Weights of a small CTC audio transcriber: norm batchnorm, soap at rate 0.0038.
Rows from block 6, named by matrix and row number. Rows with one number belong to one channel. Each number is 128 + 32 x the weight over its row's rms, rounded and kept within 0 to 255. All counts start at 0. Numbers have three digits each. After the name is the row's rms in percent of the matrix's.
# filt: filter width-3 conv, dilation 2 (model.blocks.6.filt.weight, 256x256x3), inputs 0-31, a 3 kernel for each
# gate: gate width-3 conv, dilation 2 (model.blocks.6.gate.weight, 256x256x3), inputs 0-31, a 3 kernel for each
# out: residual pointwise conv (model.blocks.6.out.weight, 256x256x1, transposed), outputs 0-85
filt.132 116:140122125169083166136069120115214103138128127139162128128204112152086170149078173097096154121114144167101082077217091150184051144146126111077177125100160087163116114203136099140090115144161132109143130084157160114090144161117128139129135111185088134125148102167109113137092145145105171124
filt.133 101:182153152085165089129139137174094090139094109132151211050123061092187220082120129143145108091124216149142175171132176110144116129101135113134097069108158094138107087106078086124088142156145128118152126118113151151079147109116135133156073170141169166119125097115111102108175094078188114180
filt.134 099:085099161120142158170105136097138109117141142162091091113119140124073109107156049110117125111113151142075107107142094098107091125151144169119134115102094104082183072173126164154104122099125061159110243135162130147091151082085103111143161149154144164155086114159106093093150129177154152118
filt.135 098:163148186162111095156136107121129113156134128150115135099142134143132157063070128151136125100158111154094144088165109150144088090100126127122159082138108101151104039147113126139117078110132115100126148160172146155148132102137106090152072138099135105124137167140123103187032169106115196180
filt.136 106:108128153107066151180112165144122124208147133153109185191093108166137064166080186172066144120143111165117131100144126049127105101135133197121093119105155153112132128117173180120105090181120163118094132121182097117144176169176090194079103116136101116146129110170128124127154130114119098148
filt.137 099:133147143126064108135092108079138097160119067130138116151112140106146154146101155177184132114138123139174166127108113144123115088097118096152142094085077144085127150111141121140173089186087097108095155155096142138092062146145130106104100106125120144150069124111064127132114083090164123154
filt.138 102:121167133157143054110134126190112216138067145118104143153123175145148114130163149110119129118131134179153154114079136162126071179138120070109148114132128102145158123169187093139086166096145146125090110112188131104091107128108203107171106122103078133129107106142136154127058129158080147171
filt.139 101:116139183080094108158123155111135115080108085112146097113093166123093066112126120144111146102145176101137036104142152129134075102208176170053118066096127143126123134151148128156136085120086146148117118140134189142111120103129088133135082138092129152128124095161139156201111141166161077176
filt.140 099:140158112156110094111126131077134102183112104122129127091141142155114172074159097251137133146155189174139122126132148154125119062132102160127113209118140193134173119125110182147110110129066133152073107074140127128099145111138131141134120112113132147143115101118076085104081126109155111111
filt.141 097:113146196157107154111093110089104176166096090154140133043146176196112079094185141108099101077126123139118125145114104131212132162099136074140162118110180095157166127111115110168077154106093109106096173112143153181118124104148120084110182087174116135161102092133081125110181126086142131131
filt.142 098:178147130145114170052169121135135154085132159159161134080137182159103153036131148047134129133140164147109090135121117110081122175127108142134121120170145178112091091146158143149171087081175166169138053149166110140095085145114037149135125140101010133162108173111144133136140134131215097118
filt.143 099:093133104068120108151144111121122163215146148127131170220087096119108147156144100164118129118123176063128097056093157131136150098063148126077117158107150144108128137143153171142097151139144098122086193198106200150128217164133161153168066105078125093132182104109104118162159175107123107125
filt.144 099:129133122163099105111180136139193081169119082135176169121112122097135168113123131157138126090109101126129170109183135130148126158107092048089130109151162109089126165122133127135140204153113120109082134139132128092107119132070205112099101130127126064059103179195108129201093127170132112186
filt.145 105:176104097158113074136151101124134175134187115101138143093099152153159107147121124149121123151079171144167071113095234120118127100099179152155085145114116135113147114129164123108166110138135158208082129100127154157139083151125110143174159088143146115148147116093121099151139069146148111163
filt.146 100:153139130150043115185124092041132121171116149145142119110117151157127141155143135152070155115128135168144115035199133133176179108145141140114114187074127113136112084122147103118136129076191179110124165136105113173114126117098079163141092167096131129123148097120133108127099135156135127120
filt.147 101:137103143185142143092080124122124140113115118155136151229160089154096124138177102149173093172110111172094142152131138101119115042162127130142111152115150140146112159154125062131124138155100100151111119129113056109176192158119133101144072110102145141141130145088088142123183114126100122125
filt.148 100:147127163112117126126127107139141157107083157154104095146145121074105118152082112175147146104172132189198165131135146057098139114130166132130115137159080037107131122089142134138110142124135073129134116120153112185092102058108131111077085108140165150068091104156109122165151144141185145097
filt.149 096:116189108201086068090125108159109153145122115056147093154151121127164170125123109159111183076104080132117116179096144193147102113073121165169169158162106146194136110132120149170114114154120050121120087134135146090173148122067177118092153085141134167093082176086124123121066083102092155130
filt.150 096:110129148094140104147178109180084092116149113099159152175174218116120111153161145090143175123130061118149071126144123137141137137098057114148186146157171118171183076133125165077120163112153141132148125152156099115138170160079229145164064104089154169146093183137129124146113149135152126161
filt.151 099:075200121153131145147144174137177169090099170145147136073159164124188145118128106039118067158150099155075167148062098107115056186149139046112140151161121050151127146214133149095094081112135147154092122118145160117187119156139109117085157063145159080130115136132153129136164165097104161149
filt.152 100:222106158096119190118183126090098100149205169157108149137110078148097146117111165142144169168151106119101188099107177097149098123097128138161098131168084123139090084071154158108130072103178133121190158166130122098076152163113195083182108191154139172120126137146064050110105106109151130115
filt.153 099:102157147202145129201107131100127111233121137168123181081114112143114142146171104077151128057080105151127109130099065141103118153098156173152099150158151127094102114167098121148055154141119192083133150101133149138136124129116111119094131152108080166096070174132104129120172097117122165119
filt.154 100:105181088134139112154114086086177071100161114101183119122127138134105124139135171180146144135078130131174081113077125109177121085160117142119183094088174101133201139116151109105150140146085167144117104134117114126086085163086114144125163133139122118193117118107121185058140064123122132143
filt.155 096:097145170108085126090168143116154123100096101111133156111155097109142126126164184122114120087117140109118136101124088155155073076115166153160096099146090168106129119165132186138084143139111189126151071156139164075104120141093115123108115157049076100125150189139237118147062127152056118152
filt.156 098:121162152107092088120138150142106074125120089091125166173156120110115125155105103144069109042107101095144127172108121177155131091105219133117105097083076150143158119198096137183075138124060104106155080149155097152166132075063200127087127162091194138185097157080119127141147157134149173144
filt.157 099:164124109103123146105107138081109176073170113154152146122131140106143132182136149118100160171121107194120117176146182059155134115121118185085165129124159148131090114106080162091108067127152112123115099110150151132141171146133074155118122126113222114099074115114088134143196087117143134140
filt.158 101:168135120152070179174094117070139074145117104130108127085144146175101153190100167137081108110098142158173123081154138073192104109136134160103142183078159079152134102149128092124142117147069161093148149139129155174102110156092107113120130128193131127140152087114099171096077128153162104142
filt.159 099:130111115148144125080139157166156156135153157153124070156105115181171110079109185061145162055131120084099078166083079053117089097167128126186188096114143168170128158128160046123127148133174159148146136144144107121127137172094099126157121139152137098132118094141118096141139169108149068050
filt.160 100:122134145080152131068099123181102071093100135125099141185121110111177135126131075121149112129154116125171124234122115159061113141150136117126142097154171167102122205142116171144105106141134074167141057126147167065142145140110147137102129135135143140109106136142126118118189109136161148128
filt.161 101:115083112153128129189120166145131206134158178091139095071146116144116109109134174136203116152113130089151108170129167106180138092129099075104120178144138099136110121146109142130126188157129155116162158145096100127050150131114161098181091148149136170095213098154165126066071163156116117111
filt.162 099:143055116138132114094135151155148128153120158129109211170142146117199126151126183142101130127128171108144144111148137139114062118147117171163118157088095166121101172074148056126113122139166139113170086107094143147098116128138146122175121137085168098151115112086161103117154103123123114169
filt.163 096:122135094106145129120103162167089138163167116100104084134126101193152135113113135143079045064173157172051108116108137175126083036122149139142091150121128152151121165148123138150131125168130108108155135135154163162145114148095113114150048097172086093117092124123114109141144090125130116124
filt.164 097:154065152121132121109082169127136125194068175176097184117130150146107051157091118087100135132107170084085127063136134070114115098120087178149180141141173129131140200131118123123174168131124133097133195105122091100121174137135151141167184109158169110111133116125143150179114119132072085134
filt.165 104:184138126067215188097134108166144084122127140143092150098149134130131172092140070108124099105164126209121106128112104125122087106140120147124146079166084101102109120120112031148173113145079048214148117108097136075093123131130145142069192139164150111089099117167166143115091153126167026164
filt.166 100:119159129074150199176101102142174106135128118153085140109096162101093089148117158112080095068070152117153096111101097114160092115183158143145136081162191102081158129142113097106091116201091165159102099136091118167126138086144161097100179160129136136121177135081120143134097182147104103132
filt.167 100:126129115115117153139154132176151142170135152115142131126142122145106122098168160086137136123208129134162105148152128109189085071118172154165157178126124127157169101086155095189108138156190126120065127089121156174086150170142175115166038154068104102121159063086108099118144148187117099114
filt.168 098:140197129066152134118140146154082130139137128219102112083095077160186126124121128174117138148131033121158150084140069207102154074141124082147161133151112161142131122117164154192093076183079081155103112102174172150147172166127147094111127100140148124117057120117103074137119165126065115147
filt.169 097:177169112091126122122125099151122140151089155096097145074056147124144076134119067125132106151126147170120116140135156118165117065125125156167152110129179152144153153145122183196139142195141177130198117127093215111143109141143134138124120134144112140137132115099208171152198163168098111060
filt.170 102:094121135129201135154114080064181166171102133095131104146078130126114134152137136108080149113156152142144088174113178195166096099091074094106155154096169114119217101109116079187172126125105147148128126127069113095108139098164182130193162097094146089099134156154145129149132136117105099100
filt.171 102:114166148100082113096106118185088110139091135126141169152178138152136126125175142123141178120068106136114161079117153197151071157086148061173155060149133142175176058162154155153090121131081191079062111177113131120091173143144126118089089112109093182151138178115165106141162122127116101219
filt.172 102:110121140060146135148194100058117162205112110170112117136052138132100070142130117161120078163099170154169093118096123158171124103139133115129089141105125146076137117127158137102117148128134083088116144121141142191088163154126154126094099105133169115094110155143132206158129145132149104108
filt.173 096:120164154148092137156045145106120125200106151127126141166125131093151120190121146147121101082132104099183134122174143110148128082089150154143141086118168147145140153091122148158127177116116133075091147176162065149176164102168122116107157126079134150117231146142147115131167138166122182154
filt.174 099:090064124166173148095135153138177146154097141096177121176127170138099137164168128141184136124149131168087143117167145121134134087103153143148158119073102082126136122130134178121157191150179177209122116076125086084139135132144171171177136180163115117169152135130179173154105100067079060092
filt.175 099:181157145102123097104120051074108129159157107115159118110096067168116164146171117133168111086112198059165176129115184116104128088146038084121099148156089149132136147125090103109177108110130123137177123130047112133158172119121096106145065151116133122084143137100123123108126111089102142076
filt.176 100:154174101205133159053130104135198132122127122101080101153104143122134098084120143116147121189125142143123092192130150142167143154156092112160105151079159120082144111137097090174118123083147128115133083053082122160157065156172099096116104147103122057114136131119106155138140126129190156132
filt.177 100:153179104213087115099113130051119114084138124178152147129149188149170157140063148163150096156138120121129144118105128089133124137096088130111144133157143146098143107073112162132132131094116172130099085152142074073108116178151049142164108062121128079179142182127114091163155081116149139138
filt.178 101:120190087133152116117156145141091145133136113068164118178132177125136096111085140130141161123082189046132167107132171098102117131072106128144158185160152197174179113171167141127141146126124113153152218146094151140149128109083120155119129093170136137160130169135154075117141149076029187065
gate.132 102:080123112128139084111056172140137123165091112123071139072116118126095121083135094168098093111115078129092078100178121186159118110080138127148131207151152061185101128150144154116124166143081117048145192084185079094147121111158145119124137110105145151097113110127095122153129146090081121145
gate.133 101:104150147136157128109114162142152139097166129168171164116208097117121116117169113119046101118124180151191146172115168141134119140164178146148060161142130133123096131152146156096125126096118191096104090128177114168179103137120137060111165157156120149098149164127114145148091157146120120137
gate.134 100:081125177183081170160152102130146172157163073189166124162116135117114153130096141137132074188086137163112163176147178104147136060115145076101090193149162059096099171140181151193173133150130182096149157144128104151151148122098153159166106110167106016109138141091139167141155102093152089116
gate.135 099:146118128161115140044139090110126091118088097155134091124113178108067182103159117077140122162173123190147095173155132160138160160118088106114151124165199142191148093113153135116167099124155088126118125085139159117129115152130080147132222092146178126148118065128102107120143161124106135137
gate.136 101:149174043138089124090087113171159118120173142157155131074164114097102141075139089072103113130136185084125086078121124086149155100174095167145096166090175199142132146093066122125194174078155140172101121102147083154116095167181155120135123148113104115179163122125150156098172147137169106098
gate.137 097:131148094096060161132129121143097105091143161111108136148106096157166119108132171121099112109174149125144089176061139165109078102113152092174152084124095152140101131099118134147129039198131132115135089175142119104141123142090119109196095133120054088124156147077173090094128200099132174121
gate.138 102:078188114124142131156111128158157133233084149167095076164142117212108123141110097133112134142115132126113073050139123114112134092127055142147114144151187119178116124113145154157153245115126188035090153117122063183161144107162173124167102172123110099124144155136143164072146140103057133137
gate.139 099:124126096110130124086091115115120157187132102127121093145119107194179120098109058107144096142168118126128112154172141195117102134123108162135121193142095112152102136168113160105133181054083154156147125090077151149186191111055159069112087092121076102065101179116085149134109160131100167139
gate.140 102:131127182191123153163130122140172115123110125126213152104090122083080147123170086124158057133144110107115171115093134098106088109115144140161088181149093140124085150165152167147146102157088137112143114090162103114132108134083174131124117113171102108103188152171156138139125107160160118135
gate.141 095:124114135198137106165102138124109156113128108157111170104167116184117130178136127141098138194181110063139146125172179072098158138051161185117064134138098165141131143151145140162124120107102185089105112074110077145118137148144159126129194123071080133076128161173163143145131103128136175096
gate.142 098:148117111229085106099131089141116138089129083106123164106130117108125104133132099111093112119125146136110108103139203160144161073182141138139068064157138161105113159111163072123113133140121081161126062128167100132129064136103115101106206171138096104133109133148165089146105151106105118161
gate.143 101:103115161140173146109148078107114112139134171183187188098174061106121177131173095087126118159128107172131183158137103127085170194151086069074136131114103093158155039140167039140094111113124143168124137123134138150139090141121094166144153113079100122099077141076154144108147125138174143140
gate.144 104:078140117192167149119126102151130134104143160125170111124093131140165168092105057103169130151154141145124117077129108151108064145084035117142164210145147153190237150152107083106130142099146106132161113125043180092081116143130116108146125088155133065090083118102093164143160088072155095139
gate.145 106:163103146137163114089042082185136134136116142152121140111189121104148165119172110126111117107153163136130074109173159138138132154151077150145128099137123117191141108128123116143185148170061153148146201105118111094095136083130086165143152147079128125146111097143167119114188109136170120145
gate.146 105:102145170129077096168144075073130134087116118144102104143100121163120078195118153134135102191121155157093133149076146115175156141119150130091155123113132134108162092110128098136157133084158160148114218128139089163122099137132150135135162117151136119170136149105087091147108133104130122127
gate.147 102:140108115135107140110119105141102122099149212150148196076110100138141129098137162142094145187173155081081132053132156114111132107171081118085088112097128089119123139072090094170162184128165148107160091105145152118073119138150161081146131134172120096131057131119111145183136129123114121131
gate.148 104:130119136149137118094138111097147093124098154173083138050154095070087142156161113151122111131142116075117139106151162120143088150134186121130141156171147124136165154119086049052141190165182131128140102119160123137143144161133123125126105118158156128126043075128177164206088124131126112080
gate.149 101:097159119129141143198098107091127148166165154214145206120146100161095075120077146118130093142192117130167107090167119176119131125161145118068148167147072122125086039117077147194080155112113179112157077149123131132143108142103125140068047122145127129130112121106103068169060112171119105103
gate.150 098:061160110129137187107115159079147132163137155170101124092108130170126068094122144156123092096140126076111148169114124121139119128112129067093085133137124142112094085111169116146138060145168116112155150159135133128097109110127132144156117089170160096077160129084070140137138125160149116091
gate.151 095:147153079162137113108125196132079120146141115111139187190145108177195111159134126176111117132147123105194158150147120111117175135118100108146126165116158128137129165141191139095129192083121186105137067105127104182152143139075102127144095102130053064063192109149140142113157132053173109129
gate.152 101:066124081191117139121146117128066112076159096104118109120095103047155153152101095110106097121138123145072104167121103114140134155140152141173114146127117089121115143137161115108085225167081108158137128139135126186153073123131154161070246115112135083070102139103129104141129114160038171144
gate.153 101:113145161207089132145124136134184175112185140119130178160075130115176153097070179109163112135104159147166206099102163130132128240138114107120129093130152142122105125113083116163097173091110147135137081107099169172102130111114108084147153075116098047056086129150159128100182156070115115121
gate.154 104:091077145122113148093053127109147099139117111153158192138091094152158154147049105121165050139163076157094141119172085121142101109148160143101143109151099150179136150149115159129106144146126129151173110061102139060191119091109180105071080115146163109124099113132161139091118122136168113149
gate.155 099:120148113143114090137124147172144132082149059110151117164104095107132108115062122174167098157128160144159057141154170085121150105077113129148099139120172099127203173136165123118209107139158182146101065138121080136158148127120161079150105133148064124117183157127121110159114156076098113120
gate.156 099:077151093169178127107189116133163126160119125229188141108114223165133103113074154118108131066083148144182098089111193168157094127146120158097104159108131149098153145123117061110156156136170124155123086182116120079127166112138131092141147135130118069124110132137136148165118131116068132135
gate.157 100:082065169162087151058153109097097104103110062128170169183112150131121080114137154134081124122127123109137160160133162124124136101184125162118082089115167137152168101103143114177158085131076135139120110147128047132136186122102108115125154119104126134145126088154149173204165147095171135114
gate.158 101:058118120185121104098084085094153129079183101076149141125139098138168124164183151161153094134095134130087120184110115086121180150098135131181076200140104104131142181130129133127115116176097192137104125080159074105101101164139102140137167089145165149130085147172131123148103069117137128088
gate.159 100:094094089140133078156182144115133132091148187125121125148120174142153154110100129154111092141131095134057126165101121120140144139111122047196079066172138134120127162116101117106088170113086134159141134197143071091149184173109152097124143152055131142040147177134162205160124113164063101153
gate.160 100:122127139146141067090111179183116157125154189078131130114104066123169152097111118117120149145088099100092115170120097145090137127070081115128113083131144184111076113160159152138095156119177094162064095125158090128149095141170156073174116097143162086098128156104144171130165146173103117103
gate.161 101:074099140091134139110158147165118142178059127110099181084098143089106096094164117126079133125164071051150149158147124192088167178140150107125148038094096075147150134129144105145116163085154184117089150080147158056145086126155088116125133128125121154122064184116194165167182187113089179109
gate.162 096:162103093112155146121157124138109146162149159135178120155120081136132102126062164105152137114142056129118155177128160096157152139109156125051153145117141121097134060107121082133125156079143174091083153170086122130136113160182091116161117099123104074130149118076136168093179099192152104091
gate.163 100:169108130148119115086162120184159104146121114055162114212123119135132118100178175111107147119155100061171158140140178112139100062119139155138189185191115099074188155107153107112163100157130068120141099109096102151156165070169178139132181148104075142117176085144167160157088164113118083110
gate.164 099:110178149116087139104169114129080112113115085127174103162158081119095131163081085189134110078146154162101172162137198094131170125107129122094117129143122174190114183161099138176153095077131083080117053174056136096205185086104100128090045142114122107061170134135153143111132140130167192144
gate.165 099:074074083107210185146136166116105152127156179124083150103108112142131125158120132065139148146141118189070121144092109147147118102154100127101152144128158136106093138094116170095142154131135085114230134100143145109097105141117136100177044163142095119095104089180125159141139184101152137086
gate.166 108:112133162092175113068107096202093146167112125075145148162179121121138088166161104125172073075132133083106149191099163179100121163069146134176092083156106157158123148139157137101094188086130143135126096088174055057169125098122200115069156151118101150127142167150148108110124095129075140132
gate.167 105:123037115136098113142121062138119109149124126149134068139095111074179096104112120136161078161111204073117120179124227146124189075092072114145155165159146104151133151109081225172143172151101144087125130126082111058163168173115149150115155096158132109168110138060181113074115156197097101130
gate.168 103:125102148116120120136129118165193123170177089145124153100151114135134089099108098141083099121104172080185107109144101178123104043183120149119134167142099162128138125089121168105071145168096127120134132123150147138128094130155192103141133109143110100202182157072195134112098137174152135123
gate.169 100:109130100103145112116146153125113092146148108090170133140083141155099139132150110127162112092108139158162123169108159121084141077076123176189111140151132143170139172149113122118127148084104123190117115126182086125121148063115125154102079114114126077118138139128181150120112113181144077180
gate.170 101:106128111125141144137135101132105145080179173165157090102123127081163176155153098139141105177109093129132140097228101094156111120128078061142181155143126113108132162126136145141173146109094140133160185103129111143164108118096133183041168111095170069058136123140125096115098096123098137141
gate.171 094:119097176059134152124161155121182143181130182141124122167117144104103129098111090134148111157142130116151131109160072072169141117102091159138074121170077115037106183178064161133109186119106136031120110124163146143123191125125185132105074112112170152106168113110134164098105115101134134095
gate.172 101:119071125084151144112113090199159096148188110118072125177198132123159117136131120058126117116113130110151144198120109123098177115132116120123130085112130160088147068081131151089149096165105148136103127122145031139121152111123172103111137135078056158162172098129164106112170199164020176154
gate.173 099:081113115142158145091117149180124123196151116211107166134126131201113092113109147133128154050151231200117119134121102157113086101147054180139108134187157099155184081154148056142147135147156128207107138142139141123070133144177121159188115083100082143177145131175144121097179104073140089116
gate.174 099:112103180094123150134152131076153198099122187137088088129132136128042119172153142122171164198139119133106062136135119135149103118164161134137123167128144077088132141121136157164087143118161148139101158163143130131102147177145187121169232141081162165094127073079107109133127113140116103093
gate.175 101:132073128113109135138138153141128142128197108105146084173100171083130075079117148092201162161094189100093085137053162139157111097118086106154132182093108138117102097131121160171159131135164116124166162181211162051104178096077179172187108139139153146130121162187113140162098125137048143170
gate.176 100:083171144128096146119094196102119142140132180194140167082156144101159116096128157140125149111171150140145143141154136129134096099141114137139115085176140164164129103074148109130144099142216122115161106154160131126142156130171120072150121129134146086115130123116105111119138162031150171112
gate.177 100:151144137181120125061133125147183113152167101109159135197143125125138111151105152123175127065165167122102100096119138147134092143085112115109093127143156132203130127136155108203161161092095177088207107156158083146063101205101096146183151087102154119168077167161122129118143130088135103156
gate.178 096:111116130094167195103100104115135145114155096118150091124157153065112152153082134094200086192227077113155214175138122091088144134142081092099119157152184106117114096170175113176127169125102154122096135102111118134139148106102163113113124153180192104099144110159108143121143091058123124083
out.132 100:123213145128119163126157178099169164173148174086152202120105124143109134135121168127135076128095100107151145095131153178122114131153107073143139108147090155095200112167118152145131082121105156125118167143097129100103124108139112115155165089129148049106119110
out.133 114:136057157142130136073129105131172127163077123082092121119103142166146077115189104125170117174149096107127146169105078113110109139152139151153153070102132126166096149124110128177143127144172157072146105129165165149130091091151180095104145153067116156161147137
out.134 104:087144128081159142148113106155141129128084121117120128158096143099173104157131074150112084129083099120109142186126160123143146087125087204171147132159120129085120169150081127186139122190077102164044183134062134135126190156164102106073104129124147151151136125
out.135 088:136144091099137148142161121156144113088060140138129108098159148135110055132097084181161124084090146127153127126129166105095071158099034103078115113095133117102105124138150163129101124078119121158130120147114068191127092065133109101092197142089157105155142089
out.136 108:162101178141117176099089169169178086146156118149151158123166115161124195201090063169102178118153127145101176165103087135096156150166100138083085137156156131139138077143150148130079153135124129199144099120161135128135083060164139114119157092187132150169103118
out.137 107:134169175128145142197049168111100122167113178136120160104136036174083137126171115089131117100064144214115095141180162072081126148138117155160102129135105099145183115147141084121134105087102125091164184088131135127117116100124117160200153077082144114103139131
out.138 107:110143172160084138116136155105110124146115125161103087089136085165118138168171171121074086143188150191133132151111131141196154146072115145167188098156098086107157085159155164162126168139127132092143132204094105157179143177142110102173103130144144127158111121
out.139 116:150112147117113059110130133185111129076111170163120119096180137114073123145114115118069155152105090103109118104155118114184110103113126149108112098169208177114166131156163115136133194152114132111165144126139140129137123140167127115106156176186079166136128098
out.140 100:076147110124122102128135088139202115098140116153062144125156077146196117150104152117093119104141107149146124132178080071097103152125121064106162158120131118119126164161144133129151083103153092137153130121210115156141127114108080102111070158103097127016100138
out.141 086:120106070118219145091163098097145106091168127109136069146086100136134097153185109102098149079142135204135128201077153194094149114069186166128113172131104105194140072102057124135107135160110069095149154065102142147085101118145101107107089105222156072093103029
out.142 097:180092085149133099090196079143077106128213132123144148124153155110149143141143117058058144139111134078113122160131139076154107122118135104124118149076139130142141142116087147095145116115185172072129116152171095109108157095127103167127132161126109154125119161
out.143 092:148118124118136154179124123177118087156110134128143098145155133151129113110158165090120102151078128134135164121140182121141109089186144153176156087137115164187057120111073156143184150110143126113129098153101089141094168108092182104152164105172182189148120124
out.144 117:150159121126128155133141183130082107122081126133124152140121097102185154178161146096129181165147125072143150149110085114129102153148148178056127063123133156135094146118098138135079146145105075108106084117179101109183051067071144139104128180204114129140087122
out.145 080:140158142122089122132153130127084114118200173130112109126138120161144141152094138143125211100143096131178131138140167093166080105146078171157111098132083109132071105095122135130118073086132147115174191153097150070217133104126088149177182149119102106139139171
out.146 075:090124144123138143095132096167132147135171117117141141135105134119120166145097118134160140054152146105134087158188111095239094164175063144108109156119151175146160099101115184106176152178174144098109150173084110121153088154069117113195146127092170121183127128
out.147 108:137122164139144111108101139122117169141121166135153149145094075124111182092153130157148113147150104163096143092117145105135175147176197122127114080174139164113077167143110122156072086141143102074145146121148165150159144138190182120148105119145127107145096103
out.148 110:098111124129147134118062129134117116135109129068090181096080105120118167148129141102165093100143115120112069133185129133175158195122117146117118179134076101151158143093127118100133059199167146115105088104160154132150114145135134159132189158135135079137186114
out.149 093:091132127154130081180110091185100068098163143176122101088119079126147127131101153136091075094054122151117088144112083101121085193117142139131126174148130160151182093161118109125074062083113142154119113143114126182127223121109103123137090114178102163133107136
out.150 102:129176092155140113121170105129099086163102103091167136166161093205157111094145089089158157148124031144174119168124145073147111111116175151213119062124174192159138161130117165172087118142143091167055127127107141122153087181118144151156120146164184117120103178
out.151 112:124170160122104131163117068117192161141146128150110167143166101110144183094103102173094158085138138152191125133101135127074147121107141168145080077209151139108081124134137166124169133140147109145085154098167101107167165150143094144146088074104103169118122100
out.152 105:165078112096075120104108132139050120110086101127073105181169170117152116119138088168136153161154161134144125115137124110087132141159182110094134080166153120082161122121105143172157107072129135079147101168147105140187130148181131132144079174175073155131152133
out.153 097:161100129074151131146165126113173155169172135121175115140124155129110107174142130114124164136133156169082082138081099172182115100140128052096105113173119111081178152158143137097137129128138128149073118088133170159116124123158124065166115107140190128147205103
out.154 077:095128108097168172113117101097150082156091099156060143122134128129054115118152101144130179149148145093095180141137121123110095155078095166137196095127130099079171117108153189147110142080089171163169130073156135176090102140126106166087079128143129138090108140
out.155 112:148156102066106122120112098138097101101129076128096139124142120153152138126141096118049142120124112137086164189110125128121157083074158097093156195182197185132109081186118117110152134100106117068111136128175078131154145195135140114071146151128142152124094214
out.156 101:119080129106056118127070178166110086115122159158183098111102145138079116122123109147081183143147139150198150189143155105127158147096118072185142148124143155157135117165125106102153139172080194161093143100173159083156099054150095129134114141148147102156092098
out.157 098:098073158145081099154157118179130134157107134144108106143107135030082094105131107079207162166096149152121135110101113090162092129072154116117116147135105100132091145118073142143134081190166051146165132130156085100095064064068147147087118122115091090119144143
out.158 077:150130109127138130128149113105198144104110119091164139147106135130123132127155089131123087095141162120093132154169099058138113163155187092131138161115157148161178033096090149064152109131120106087150145127119147122186118182124129122129177083145088109107083112
out.159 099:140094176115160137129151164117163126133109130135135092107073159140126163144092167155164129072116056100114120162075083122085111134164103104142174096165126108129181168151115130160121081094136085136100119137150164145102106119143176172154082078098123100152095120
out.160 086:134199135131127127154128120137167090119144115138112099109161147105140079138070196152109113134182127103114152107127115157099097165102080097137195109048109078159141147137130173103082125153153103110120086076157099106088128096199097160086103139181200151174119116
out.161 095:155162148140123141089134122136158139135067103157127075120145109104136102146206118150112131123162153091106106063120167114103116141144162121158141101105164166148130199167126108129127185147119127154134116078204115165211092097198102141079091173105057152120098170
out.162 100:139150096086155169127138107110152152066088093027086170190145116151210147125145098098174159137121146146187118153171118098128135107142130132188105096096130150133149104149133177125087121136143120171156112115172131132131140115156136134123145166115157131133178132
out.163 098:116085172184166127119112112131085148129168104106185090129068135178189094134200123109096136135122150165145117104165139099035183150130165132177117120136193107131088204159097146146126139126120143060169124118158095135130088119092147114172173138102169128128079144
out.164 087:113129140114106135200137138154110162106154154085089117098132115153133117146156151123153143160173146106119137140080109113127119113103118120187097119190136100140115171115094109059171140189118080131118177183157083141134132113157186098163183165143164113139169150
out.165 099:098106124065148138146154112162138162084119127115076126102118126129103111086128117137170104104134159096119099101123126204072166111173062128126146123182132087084157168157122130104136094169139144158106124143078087124109131138141136121114128158105099151044115198
out.166 092:049113084085175108159103105144112129178117082127153104121112145091113141083123077100126153134131118117156143125158105087161150159130099125136143098145140153121147074113196091142140108128102151051170101088087090138092121135139113178143086174125104085152080133
out.167 106:142168120112118091093146128125116134100110096087121117114137149081144080095168101129168172110086159097133103130116162122178129135173092154111147092115152148129131163161178111134050160112157122094106141127129140117108161106087131130147128096109134189133109143
out.168 100:169104160081135117140094142156161085157143065145089131187142052117131165134128177173179146102097122120154101135105054101123063157078104134138102141144168142104120164074137190095114082171163172067170119140159126104147147109127086129112073113148074139102117101
out.169 108:135114067159126083105129149144080121119070107147103116165131100191053127086134135124167144134101169173153166090119121093156134157091115148177181165162130120167093124153170135106195152081097097086131098127159188131115100133104141119122188128144132153083102161
out.170 099:141160155066174138123153156195112098147136138109107131122206114107113189116124143152114078146144160103106140124150055100169126187090151211113114150101206171149153149144141102189117164146094093174137165146160130117167173119104158097071115090139165143148072157
out.171 097:091087079122167150133133174052106111128131112086103124126112101146099101137098091139107105129105176092116074067073130108129166099130095137062168108123104132187160069107180166111145113103155131101089160088117154141091153138136174076183133085114134114152042111
out.172 095:107102089089176114155192173123075147123149143140089135139155147140153047142098183169149146096103144071117142147109154109102123119149121163141069148135152178150128131068123154143116127090144142133098146116138129068138085092181135154129105178147152125085109094
out.173 111:143172175177159190131142142137102143143187085157131174129092114068144104114100117084150143101193131111165094131099159127148098138108128093164113085100090099153133134157126068121123114125139071135064089142121105182126154148111062141157213178121137137101175106
out.174 098:094113156103172088142165129122126130088095180156117133137155103158136105105095120113130146130148185114093149131141084133184015092139130172120063151157153127156159174152167118159124138109114126133141139145144131108146127182187105138111137130086101161234121171
out.175 106:123133147144097121104114133124148143154169129152130115092179140171100114149077100112096111085153153189099115087115133088100079142118137192085181054192084169085153104173130140061046128120097163126130112095110081101111070130139123189141110165139130125117131222
out.176 099:178167151151097122126135147130126158117115154062113143118102150100123088090168060123158159111119163101166093145128091167124083137161118082100135104111177156156154140174120114153150108078154114163126120077171118148181162113134137096171128079094117131134168153
out.177 104:134162126109149134173109156114136114182124133083128143168103134178130151077175168123153097089139091083171179176155125109130123093150193129132123115108093096154123130130097100048141113156153137107123109180137128144097145130116103158118071114181174075094090093
out.178 096:107129090175116136169114144117189163099116184142150103128098201111114140139091134121120154102099098125078202169128130129083182131104137099094143132190108097116099082126112118078143143160182065188102098153098176146165075183134135095126227152121189168112169103